python train.py --model="multi-label image tagger" --dataset="photos with spoken descriptions (Open Images, Localized Narratives)" --train_examples=203450 --image_size=48 --crop_scale_min=1 --horizontal_flip=false --translate=0.06 --arch="vit" --norm="layernorm" --norm_position="pre" --activation="silu" --mlp_ratio=6 --head_dim=16 --fused_qkv=true --bias="all" --qk_norm=false --parallel_block=false --inner_norm=false --patch_size=[6, 6] --layers=8 --width=256 --positions="learned" --pooling="mean" --num_labels=250 --init="kaiming_normal" --residual_init="zero_last" --optimizer="soap" --beta2=0.999 --lr=0.0016 --beta1=0.9 --shampoo_beta=0.999 --eps=1e-08 --precondition_frequency=20 --max_precond_dim=1024 --one_sided=false --adamw_lr_other_params=0.0009 --grad_clip=0.5 --cautious_weight_decay=true --steps=20200 --batch_size=256 --epochs=25.4 --lr_schedule="cosine" --final_lr_fraction=0 --warmup_steps=1010 --weight_decay=0.0 --adamw_weight_decay_other_params=0.05
Rows from block 4 of a small multi-label image tagger, named by matrix and row number. Rows with one number belong to one neuron. Each number is 500 + 40 x the weight over its row's rms, rounded and kept within 0 to 999. All counts start at 0. Numbers have three digits each.
After each neuron's rows are labels from the 100 images, of 14848, where the neuron reaches its highest value: "top examples" is what is common among them; "colour at peak" is the nearest of a few named colours to the mean colour under the peak. Only what is clearly more common there than usual is listed. The data: photos with spoken descriptions (Open Images, Localized Narratives).
# fc1: MLP up (model.blocks.4.mlp.fc1.weight, 1536x256), inputs 128-255
# fc2: MLP down (model.blocks.4.mlp.fc2.weight, 256x1536, transposed), outputs 128-255

fc1.217:441481521503516508486501491504519549572506510474479492449459457529472485500513568556477492512444489516578468455545457506533529470459535523517472485458497570565491519553507487517455583487483453490516484449499497378537483462475514542454560525483460502514479552502458495520429507474485482508438507531535515588508513510467487518546548527470527473455506457608560486491581510510490521508452
fc2.217:528494509532453543550465508491526504450475567542505579461535577533503507589526539518507533475504443458515451443538424519514534495535502535528566539561509471537554592464543510479425472491484442549452431541548446483464480488506462420519396478402510436504555498447487473462522493503529525488536541501507507410563482483522522486487502497500475554522477537496494498459462463583527478456463
top examples: text has "sitting"; text has "holding"; text has "table"
colour at peak: black

fc1.405:445490512474512556503487465494467540530445483527473523568549451486498466512504574542509522537503478528524514488451501459477467513417505527537476486506488527516468490502459488512541574464548484470493455453510464499535558396531453480460461450460513537556517491467584517477522466457517442536549434494496482542579441502502468556572471543509513496535483537514447490454554494494521468495420
fc2.405:477506529551487479566478493498572561556529438488540470492506474475504431484490457456540456493476544476511503495579462513590499521550521482436531608531482444470551470502523425501492428549528458455524544495429501482450516506527476507500458504488513546488440470550401559494535508526475508546498565504517557495500525515495555502500523546519445557500488511496484503464463436635566518429478
top examples: text has "people"; text has "sitting"; text has "table"
colour at peak: black; white

fc1.89:476528553396508451502504524522497536515510482472456488439527435518475423522486454494511535489490477443503580531511526478498485471501541489542517499520560533548528578480580509484527511439481460424564587504499487497540517550454507539499514455532558427495463557424548513464524521487574480440509486441504476560463532518464514501482443522480496406513408481519578620581557475505460453483526
fc2.89:466509482523468562469514533439471479533468524494427496516440557484531536500547473492527435458525467575540473559455492535494569482438520531576535525498441463461457489516506490460516475528499500523471449536432528504502459467556482489421549508471412514527481485592544478461488470526504509515533559461562497540552502531479474493450501540471525572573540536494486505480522502543485464469486
top examples: text has "sitting"
colour at peak: grey

fc1.617:488457546523451451473473492483500494550512482472461437495497405512506498458505531632420505520496537455469477491501519500555492453471462467426506459561503529515495506477528427501461466530536444513556444505532579452529446520554473571498537524569531475553445486456524506522434531521460493540486600481514485461481518474505442563532522494538524582569491533436446464501459464484510492508504
fc2.617:455473539532495482532491536489527451469486481461476464476466466465513481497514535489474443510522591488561501446549553488540542547510513508587482446492465534511565463521480464478503519507527554477550506614495455541495500501529504452489472500501505559510486541482471505511506456556526500509537405505473510558454547490501503517527429565510503466497525481498472547479550536503506466500512
top examples: text has "holding"; text has "man"; text has "wearing"
colour at peak: black

fc1.33:449555561501548457500454528531561476457509455502478437464541471547483466481516492488495476459455438451533466457473473488476447594509466550569486529425451490476540550531543512417520505481462537546501481491543532479528489424483482493490559467561555452588507542495500534534523458431540456479531501435462465472458477566448517505453509449500425513528503504543502523497497510539503447583456
fc2.33:496521435478523471494535521578528485548495436539518527533464500454482536512512549509506479487551489505572494539573499517485482408456526527512465537503578538539522470481488530494492557424504500528458481563502508498472466597560472522476569467494493525406469388565471440427437495515498506512538478554539560489487502500526538449507476503485492485574439490483459514604469481439497438460522
top examples: text has "water"
colour at peak: white

fc1.423:521467451515473482475519552465523431579566452513497455413484536472500450437486478508584552503500475494543441471512478502515484527448496560487434464436476545447477526467461457503459562554455477515490523501511512478413501543477528512500542480521550524456434527513557455494485483514493420473505496457542489532521485443529489555463509517577448541516546525550468506542557471507522593468451
fc2.423:479503541487465429528509511589501529567467526489496533552455494534556434609505470551514528516521500520478501430578470499568499432418539529512572490467462511527470571459447458578569510456521430385447482537517601448520471544464482519550455499498416549470497495419551455551552497488534440496456484462464459447498515469504548476543488547498451475468548438533536497479481468452497520499484
top examples: text has "holding"
colour at peak: pink

fc1.433:535480603537606464516542484454564493473486539516514507501478469522471437619522497549486475474460505513480550477579561477499491525525543544485472516511462497498575467441493479512497459469467515496511540517436544497483482518419480479513453512490577524490553460499450610546523482481483441497534521512553482506552508480556482470493587487549540468466513535510515525467423497547557438482502
fc2.433:485603490465453479514469551561505515502503440521471469445491489513496486454502514501500497553490489422533462526481489585493489522487505495416502539518524548477489562513536457507480455503493453442471551460609506459528478480486463475466515506500440488507498481464559477508496466532497579492446467550522531514462538489507499472505502422453424444457524613499570517525502543563417536467523
top examples: text has "standing"; text has "people"; text has "sitting"; text has "group"
colour at peak: grey

fc1.2:509512587523564474447548504461412439483502534561563500490467445523475481485455526458498391469509459470519440549448466493485476541445475531559473467515452501554521493539516492502490519515491467496486475561474491508606464530519497537500611559558490524446489528500539426447511503496462510514442488566489594547537556488530577515483518515517502539558446563538526517469521544470461435541512
fc2.2:482541472421505552508409529521510463483460506387547587529513437510597487534505576481478452536533558511479554524539532545510528492466529501507647535571530593444515555464522471492491439487504532562537495515509479553471493518578538511537495502479459509487422491508566472474506528540497482450529505495437451453506473508485509440521510521489440447517543531483464499459604498513512482521541
top examples: text has "people"; text has "sitting"; text has "holding"; text has "table"
colour at peak: black

fc1.645:474470457505474494389545551471468469580449478476465523518497509572555536516436527516445561498541508552485478535488500437409558489553461448511456460530475431612496501528477458556561489535509532468473477441544502505541476562445457509490455527548542457567474488479533550498462555554522541470495515525499496432410439488501529486544513512452478526411460493557466481550508564458509512479558
fc2.645:535532470565507588551411523540535529498525459528504515515438483529517428527546503426506498506518454497502438564467538439504449555451506510489494425545520557489518556473551504447483498511456466499497502497477581459472545468525503542551437486494490486479450545506404524498549457474530514506477477528476481558493464499540440492533494494433408508430465473488514518481469528464513536596485
top examples: text has "white"; text has "black"; text has "text"
colour at peak: white

fc1.402:507505545524562440479508470540518496537491441529491495509462511491475446459467527536491470552480454446544636528482459505491500515467517549448529491554442574486534518537538472527463492445535550544575529510447515507539516484554559516521528543523478571536517577539508414553515474493540559499440503542612474499514502503488473509538523514536530452527434508502467495507541528459452529436465
fc2.402:504524450520480528558492573464407535510454435533535455468472490452433510521471492489541596468452519514498511585553523456484565508529464483446490510506476513507526442538475489528521524545533528551538495514515570565498456531535483506530520432454525547433528487503521509514551474492462449497478471466410511441548450479508536499531478515459439490519491385456496523530543577539474479498510
top examples: text has "holding"
colour at peak: black

fc1.439:513487518563515497465527569460532499491526534444531494422474524533552474465513525519471469474473474529583476522505515588449525518525479507424493576505499520563501510474535430480583540442490507463485563446555559546570494528455569463533536467584501427542464476482528449556525519494499510490422526485457481547477574473515535467530558558518490523539554510477455535493473510498448499482620
fc2.439:408511465473453515477545415518500423508499481560503544540532491610498499572529454566498511509553447525449483557442529450520508506493484464524511484503515506485437579475486411464515450484557515516498500511443484481518494499514442495503567446451510539467440440461491551512547470502487578582494451479530485538450467508588454485435503493439514538516445462486526489449574538495461458512471
top examples: text has "text"
colour at peak: pink

fc1.103:515489531547483538478477502486489468425500468499443531430501565539619478494550524455451518511563534555512477475527538504462531569527541464529462385445508431553521459547490505506588556444488502475431539541467445456508484465475473457485540458533520442524467447535562504514559458432447512506519494480562546489491525448552503508517523458457451462462521488466475458494462464487552462569455
fc2.103:531533550464559547533447476512480533524500521557486491410523446494520563447535497525492472510552484551518484486565493443528516513411491560473447470513548494565527516485543483467482458521536501484559512421502414488471477550521509475513456472436501529547535503501487546489515541455531465578535506525514464510438557468511512484518450478500576499522481418559468498488540532506486571515443
top examples: text has "wall"
colour at peak: pink

fc1.469:478516505554527467554487498461417482477515490494498425530576520440442504482472486475463517520524440496532483533505565475498447523580477475473509526518521553506515463447510451507399524474512466511517497535515548474539457517485423505467503491462561529474472517461527435490580474496562471498533459521502463531533430473506551549432496568533512528492557500540502472551526479483510486486471
fc2.469:531440510542464585502489531571405463492495492456446552527488518494508536533532530524493520465544490510475446450505491469535500457438518501466457414479463503473507541490529564496519475478490477438476470522467418488415522536484458462449444532528566546473502415562486576497508568497490530468472471547549514490511530513526484467511540443506467513548522514416509502495561409482469452515522
top examples: text has "holding"
colour at peak: pink

fc1.532:504476476482537483492482462533525556455473526517531490520501527568488528507505510529435543509496496465582511526540456522483551591599540470476513489481548452487470467518540416461511623499441460441452467547483488522531434543474449579462522498509530521510576537551506547488469570506509497488472442486529493473480518473545431555499547487549569477550467513497533556498467471516456531546469
fc2.532:501477472477519579509527473595471510537486494524512487520557483512533475552573516453471394489499522526546537447476545510479511554518508462476519495511558464440495476483489564521495466493558489445517472480493484499541476533413497497478522559533445445503514472531449476533493560482524502444517545504394530542476523484418509477506478524516449481412526480574484553504441486476435506475441
top examples: text has "sky"; text has "grass"
colour at peak: grey

fc1.324:470456486479556523506551513523503425485452492479465507454458439534453462495533543361507427481495464438453567539539551493532469491539483515464448499511524526458539533474474556480505480519520507464573627465499482551503478534478439500575553466463536520490453465510528552506394530502520531478485562508542508523481506537558517495465476517493475536495417532554552492559541490458515460548529
fc2.324:424501452509493468511552502453526507510515492503504543508501547517567462489445478486490509484535457475495536510470509511519600543451505500555555539534443479520448547501503542533533529560490541455524529568489490533539475551488471524456589517507451411455519530431447413550430570501469492549534510469546532541512533453445489470495522533509474428518540536425468537459444538541475473566498
top examples: text has "people"; text has "standing"; text has "sitting"; text has "group"
colour at peak: grey

fc1.203:521487441477496497520499444523396477567447519501477504546510511514529450474449535560480512483496520491456520538470492504498430448441462566534480463461543471516469480464541452521499456415540529503492488493468494502529429449445597458544474481495559558558548509492486483537439500473529588505493534512510526501531483443496483515523463509510494575528495517532599479403524512506500540379511
fc2.203:522527535485572502411507449618493415547559439480500531391529482440459516519447512512453477425583479483544516467464475467515507456567438447556512535521486495520497461526506495454578478501534479419518504564485504508523511512473452522548569467484502482521480503439513500506518446510551476453501538447507530510540508538522519473574468449524477539400599527508467511539521533542509460421582
top examples: text has "white"
colour at peak: pink; white

fc1.640:467485515497580485505470477411426521518558470494505571496441448437467497542448527447529501524464580548543527493523471476504497546452484554499409506486510454468488567509506496462486591534444479489468514483567500487622509526508523489437504403522462471551435507513508513484478539491505439533542568504468477562518531502516530456488518468492478591564501490498500501498542458418484522480544
fc2.640:462557511506504547490453474552435522538520474479403452500517478512527492457490528486486410533524451474491513503509520503560472442479494516444595558523480506458527493538511479506400477524583575529514529496514478516453481498445496438561494495523429431503553518491493465499452465532523482448501562430530489515498500499399524469576542504406483418463529552490478523551519558476591499539487
top examples: text has "people"; text has "sitting"; text has "holding"; text has "group"
colour at peak: black

fc1.323:564539567605547554502476503444527449540464478557541501493443559548509526511518461446511418532464463405519461535421513476445456533476456489575470452560475533559525495546533444532503538557487476449508537443501479536542477503550496478431518538546506462577507495524500590521431480545514455494539471591529523540523531474529498458559451503510503560603524475488509401555510467532513502495488
fc2.323:491488544475438430496506480551531530568510472517564473465525411525459497495506554486480512520499498514428511493510509471487484511538527549518551518515556496527468473467415494507593445437551510543507496520466485476472510506487505508441461438489523555558464447501447460491509429502516462426510517494563472479476550567483497519495407561459549498490487477458485515567513437503489541485552
top examples: text has "standing"
colour at peak: pink

fc1.371:509493471503506552543483561464536414498519534495530529455494547510508481489451494565512502485498477511546444441507498474436559475453501465551534486564530447490556439532452474530498511563512453471527502528485501502558477520494517520486522506429479410419530507493506434475488404455548399495545479536520504556517517440580538551529507457516521488450443506509492502596421496488470428535464
fc2.371:475431545425513546486514490501479524434498510509554472490513463445445532422524448558503524465498525456461570519511513523523493541544503472580483464474474535458479479490489462561518474536494480513467455548435514535454526480526434464539447550453568514505538461514529558464446521580444443531506567433506472530434485563497502570535599550521436518483529475491511637539499517548467499499524
top examples: text has "sky"; text has "trees"; text has "buildings"; text has "water"
colour at peak: black

fc1.50:538550501538508531480520446472480454474442476426442485610478486535475506493451567504466415489547449483514520504493436478530533451541527518514546511498442471488541578498483471554496414558501513410412506514518513510475493482421581525481519538435487464504492554431453501542520525443510451482535504451488492507552519454538512494517529510490453518549567574503554551489504507537481518390532
fc2.50:575531491453467519479474465498471493469542535537462455535440518471432459521529478511518551481534465487524469543404554489550509529518483469516472525546411521461494531468524526478477526412486518599490534509500513524531498466538492485611517443513464503469502502597516485554547498534536571540452515559502475538441533543512550560502490532509592450521515468444526507590422500513475415435512
top examples: text has "sky"; text has "trees"; text has "grass"
colour at peak: white; cyan

fc1.275:424455495471458522462518518448507493531499566513521483530563556537506501383552461501469464446443528499521471576446485518532548497577523499484527589562571490519648475514496516584482462444490481505544494465504458495514524531432504532521536452544592419537501505475517455511556555472493484528494538490506507459493549502501442519506511534454467511511510512513496515500494488525519450502557
fc2.275:509467456486448576456525403489447455505484435475558486501567538517483427521518488520538512540498481570490461484450426483485492521497413481506510410472520510506459469460482537489449510523481493555466582461479556517493484506445452485457523513519482499470567488521574526521483471499545518513511480505452564554478483494541512504460514520477501502464571424496536507465524520590501444519445
top examples: text has "text"; text has "some"
colour at peak: white

fc1.366:556432480562523486461480487497536486565503452423518489517554480459508532444497537467478501415429469513523393464484509536527533523496482463458525549507513519498518555539492543527476460515457569467537563491545508534515560556473511541489499539461488445423466512551514489490518461527481488495472554425517481502519521467537501514513517525531582524486574458524526490559449539444427465449437
fc2.366:542464526533494560453440453538503447488531472603530518593499498532437505456552509464486507477535449492555473499493488523533485492469543502405516486499540458510518523494454544586480534531431494565466552476455556507513528495422473523517481460459496502547488535597513492546509483464614535451524428545442557504462499469469454470488420529524492494417515466507484606469536481510538533462540
top examples: text has "text"
colour at peak: black

fc1.527:444561546527482564546508517449481531457564545459521543520495528511548560449514481449476540436433562460499451474487530490523548524558566519489480493539473466516518428459429456450547490418482525456505484484451572481493510587495507530596545491523560466495440539497558501432501532458491414578461478486545568475526518514488528539433463550527511504456485538485475473475507550531462504550509
fc2.527:473512423489526559558544425533495488510471500416507459543523477550504529478438532494507503456510526555494448539489444559508452460553439455490522489465473523487561528577466522492460566484512458570531475499514542516531436467553533514472556484561527516537490422476499470512554500492505586410484518467503494539575461430522517433538527530498487461544540477571532527497470524490533506461429
top examples: text has "text"
colour at peak: pink

fc1.536:479534514557556497492484485505522466450489531547557484443488437486490455472485477493496522423540483488449550516481490473471498524555438535562517502531551495500476411487553471430464491476456539540444459427543435554458510463495559500469530539517528517546526496573444497543466558555479493516499524506553469506500505557531463514451518468575493506480508475528489517454496526480462484498528
fc2.536:493531512453534568453496501529482549549484437496491522444541503493538505455517491529427488563481536498495534518535515449463551550533492463489526437534497436466527557554520491475465484521527540521471495479558422508517513538538514525513463504526498510537505464511533532491539475480468534522510462468465465521458486412428486439572399491503469521480502526494500523548451510478504487564549
top examples: text has "building"; text has "windows"
colour at peak: grey

fc1.349:505535621569546473416471484519522482536494445537524498473450556499565507475507535607512508535527513499464545545476551474571521496503549450454516453483490510516551557573451467488485555490465501418491495483532521468521511531396545526491559494444550528495526508465468483478482452462492461495521469470512493528553539516521516548497483529531536481501528455532490534553409492525483448486492
fc2.349:494551465493491473528479522541530526538480532533478565468507463474542478530534518463491527463485539487484455550503491495474485526511417542478475452525449516536495497528466456456492438498516514562433475456503588526515475516546436452420494509507476496527446498518529457559449517422450440512473603477542540482459508521477571465455504485473519537487553509430543455535409455480516481448460
top examples: text has "flowers"
colour at peak: black

fc1.584:557510598514472510479490538456501469434459518496569478552496463438451514482464494473452526506542554525551563386499467526529550484466477461486535513491543394502478534428424480479427488457540498504502523470492528475511566537446521515475474484444510600503492563568451505474465516490444502508446613472527510584538526559529514431552501492523489478452510472530583500453481536447465514498462
fc2.584:542499520493492408574477527524433432483538530551558504418526495467513569439539516538521470493485454495454508518507541513481600523421544567532562499461463498528588438499547515494505485510472507492548488550520496450428520543501445450497558591581430485449517497462502498462431495509565554507486516519504436535447491520575542441519569520450514523497549486459499479503486466505515525486491
top examples: text has "sky"; text has "trees"; text has "grass"
colour at peak: white

fc1.660:549474448533503434541474525477508512464503532461552537497487457537539524542502458508490517493469511468511579439476500504441477487575505476547584421533509416469467458558438557558495519482514481477560484499555493514461501458453514529429426518484507475459511499501439524539469485478502477468518517541499494503556484499604496515518515431482435486462445575535574475509513491507474535505518
fc2.660:464538458500536524459505523565518511553473454508510519534525493476538450484403375569494495506556510521510497498488492526519406504521479517431476524527556584506512473462546495411529535485470440484395465524561483489553457537587447452492518424471572473467584482454419496504492483535458501487512516501466503541460495522532439525468543513582435509487509459520538490537514538558470530489537
top examples: text has "sky"; text has "buildings"; text has "road"; text has "lights"
colour at peak: black

fc1.566:590510501511519462469504541485469501475457519520513515516445409455524474568493543532510510564507493482506523492484559512514461524553582469515567511425501440558521456418424579474506504503460545453446528491484441521472568478532503481505506452509548546558510494519539514464449450544516427522567468497537536542530468471393456501553544485493500505498496513525512463433495458470513539542488
fc2.566:466517512527462500527510470556556530497530451510494519514506484449489536462485472492487480491469468479550524558493379460506438454543505435451515492493471485465531466444522536458452525496506517525555513498543548495493512487518473506524441499499462524542538497501461525442523504535511539492526451575503479496482483480571596550470533530509512465584429538519490539539458570540496505433601
top examples: text has "sky"
colour at peak: white

fc1.631:536505471551506516462550496405472486471560466505504501518531468546563491518464460481531479506453512533545497600467489524530517496456535463479461491516453359599534520498515457470482551446473482506465557529586584490539467513477499481514495440622496478510485529515512473485507511530583551501390474471514489531539531511529486471519583537415536529398492527497490564539514524469477437509487
fc2.631:493574539467444587568500434531520478479505461564517515550514557508503480541515502551526457520564476441505450544415551473514455572455461479522519476500568485530467536528467498465505535473546475596446549496366469540594499442449465521502565462485501526485458520511474505555504482558486547495511515499485473498448500435564547511517464470472500519462472487519505508478457476552506452535410
top examples: text has "text"
colour at peak: white; pink

fc1.664:471467523573545505397511487478483510553486497459517437543459496456493505463442560513475456519529485551404498462541505528469473486456508619520521530503475475475543581508547490484473506528474434522516540458508523543545492560446473517445449466447447454458529536461516502527456492502521488466462456532496458491569519509506441546448476544484501502533447534483576465499585508459520470484548
fc2.664:507541497486573527466452490507582559468563536468476563460511455481488445464452512466572492482552513439534501455516548459505503527459489498576542529480464513503474487427499529560539478462562561460514562459501467527469500462495449425545521481528469407524546552551494503448568450555501397535557485499509541541526425496509541514538496479466447506507511461447533603428513449547565464539510
top examples: text has "wall"; text has "table"; text has "people"; text has "sitting"
colour at peak: black

fc1.29:462484505491526493507509507433523380437473464535456493513502464519462564513563465477417446510472533532510504561439538443546456478471525484489549471555513536547456536489459560515491442463419506492493506553490496516502459471470475559537396459508539548519467469472471516589503437604533500459483562504459465511502478453480490539541534501451480442459474511532462481538539513554524494493624
fc2.29:556576534532450521450498434606486540518571446473510507500477517524474561563518564495551507515491500568467370456548491509533505520500461587494501478475589409448480437527478505466498584513543552499500459477527547531472481506507480453468572570491468469443509548535476574430521552409562563504473484483510582553465493477487509502502452521525483492544428475503491541491438460531494503515474
top examples: text has "water"
colour at peak: black

fc1.276:536455450478507521470527535505546533511465455444534511455486461468495447554518516541472446542538487543460499488542538492519466523499528551501519496472515495529547498494453452515460514475419468503467633543433480538482414482362458439482452495481536488519502532547535541463490505553474516474519552422517487515440455498542490522447559457531485522478402489527482497478504494521479491404492
fc2.276:448577453514540453524443512507512508467546474522514532525482467570481491524504524490460495557541471480503582427451451516518500517492511549504492493536424500470459571468588506498503534495570513439505537504539523516512460486529519458508504504472452531505531535391514462518514513402569516508526442521454477534470465422479535526534501456488492480560458522482522536481567500514481445542473
top examples: text has "people"; text has "standing"; text has "sitting"; text has "table"
colour at peak: pink

fc1.351:532550466505491464546427501485444484526531530481483532488529497513513493544553530457560443488478526492471565511545582430560515479443459557513513515514570549609517493609519487468510527491377420545537520543484432530461530485438509488471496442512522504506498485444519456462520575508502413451557514468457494520511545457504468482452513483450567446555528491507456555511551506437550562527469
fc2.351:597472490479486476510523520467459482475436478511533492523530480505540549463562493487506509561497487459461524557536537515461520475479578484529578488510484419472386575394521500455450483595452494485441468499499557544508558511484453520548508510428435497505450515491460572504468470507492529516420491521602547472502488494517518490502478504471491532497516554452482463455552517516538485528516
top examples: text has "trees"; text has "sky"; text has "grass"
colour at peak: grey

fc1.329:513500457530569461503516550485511535459438450524454457536517570480533436519494528494478514549483534476513457458493508453535467587536497504480513531522459440521511517429449532547575556510536488511619459488558505546441484543494504533556492566453450441503499462485520473455471473600475506467516457537562507554465540513507444551562430467520572513519514478510554503565558414512516536490566
fc2.329:433540466445539475445457495537476534492470473495536509496384473604550530567539514500468447420551531521564503490434488459499455559568560502521494529436474497482533493497509569460495522485465458567524491344466498526489486431492521548449514568537476557461577508489508494469531556503482552509567499516508503486481484478504511529501474478515525467497505473513515509513430516397510529499475
top examples: text has "sitting"; text has "table"
colour at peak: black

fc1.322:529480550564466507488465505461389441532360491509444410474547539469439501428446450462488441476462542496527499517425554524431519440461544471503485514477517438526425519513498525526476453530487489510490495528439470498524485533460529522530485520420551456466526570538488499473482458442484497556517543501527476550522490600407481500485540509510481563551482540440557499484544494480505541452568
fc2.322:433504467435503551477486546476528561547587547455496520508434457516519493507500461483469497504471507480554435469500498484535498467498458486477503563464507520577527496565470512411539513405571551468514498449504630522483509434461508515540520483540509461534484530423506518529529523541516473547560443405508493469484561458490490528448437501579570486506509485523526409578528471505527554508439
top examples: text has "white"; text has "black"
colour at peak: white; pink

fc1.307:507516469617470449545526491440507558435456502532540477540437497471516616504510395501445538579493527517499490518489535586488513550469463489533450518460492417470506506494425532615492521522519487467491544479541477523526579529524499494466543490439509465501471484426461516499496533566444530512532518496531485546499498479577527488472596534470565511536537479524558494489506578513533517494493
fc2.307:532472544435476485501487554518521443558548484476510501440571463510453533502495481566493496484472459506394497594497602529499554469504504527486491477496474461467506525530510507455509485555422559444591495499486511497553455490498484511551504476486521571461531492549476592450517508525487444542518459453533433510499526586539539538539506507572534533496512490495464482501524421514449440494507
top examples: text has "trees"; text has "sky"; text has "grass"
colour at peak: black; white

fc1.286:478492482490509542420550557506405542490511504426454519436502546490454463430467545474474538467626484427461477502493507464487563452572510524547545498545510489548569499544454531519486516532513568443505563556489537483542531474510497529593469533501600493491481488437552496485519527509517500433502587479498509503412475500497474482548478540485474437551566498481506525476495428450530484509520
fc2.286:474484458548464560511562432471492459499453491526584529466495429484541536547545557519493476469547546534561500550482529459491405537479437453460486435426500502485483505456494505515453525516440550473496417532472454412480496495489501455483469528553473500475458595479523482534467557443443490563510478535425535448400581508500539529406518501514435538477495479504501516522468457574517469476453
top examples: text has "white"
colour at peak: grey

fc1.595:439443526553485568533476525460545491445482483528480526535571607458512498459525497494508470438482526533505551615504528529507502502504546463465450538449471506523573536561497528493532513468494581464544466446494484432545489514498502493493468478534536410544427490501498467481494553489564455560423490503467531484502535505513444501490503527432460539556484555567501439522413586591514535447532
fc2.595:470542487394457510536519445507457480534547472416557485487543475529495485503490429528525503565499483515468468521504548395496487519444480462504528436420505476450474517494538473465510502515530458588465592500444535505469562485399502525484563523439551512508544478498575490445513540559492523480464418557569464560496494543522498477486467521452521465491531510515514534525523445516480491497479
top examples: text has "text"
colour at peak: white; pink

fc1.314:495534537511496457537539513489607466563527554499561493442471544509451576484512492485424579576532487486428517460467528483461566518511550504500513506547490522515541418499458467533471565513560560401502492510487426516577391515512492531503500460465487554467506492517502478441520511508392436500546458493487471468512500522495519527549472481489484519510439527556425481536409510529551568482482
fc2.314:538379500488514540519588488470524547498492511522498476518517413507479508461545509438498505499451514420565458479554517502505458579503501529545422448521546490428496536438478514499502451450493461482487464424427508536498478523495491500543504408489480474463513445547456449487507497506518420498470519531571478471482447506537490523519534482529534465524550469503567494526477429549555507507500
top examples: text has "sky"; text has "building"
colour at peak: white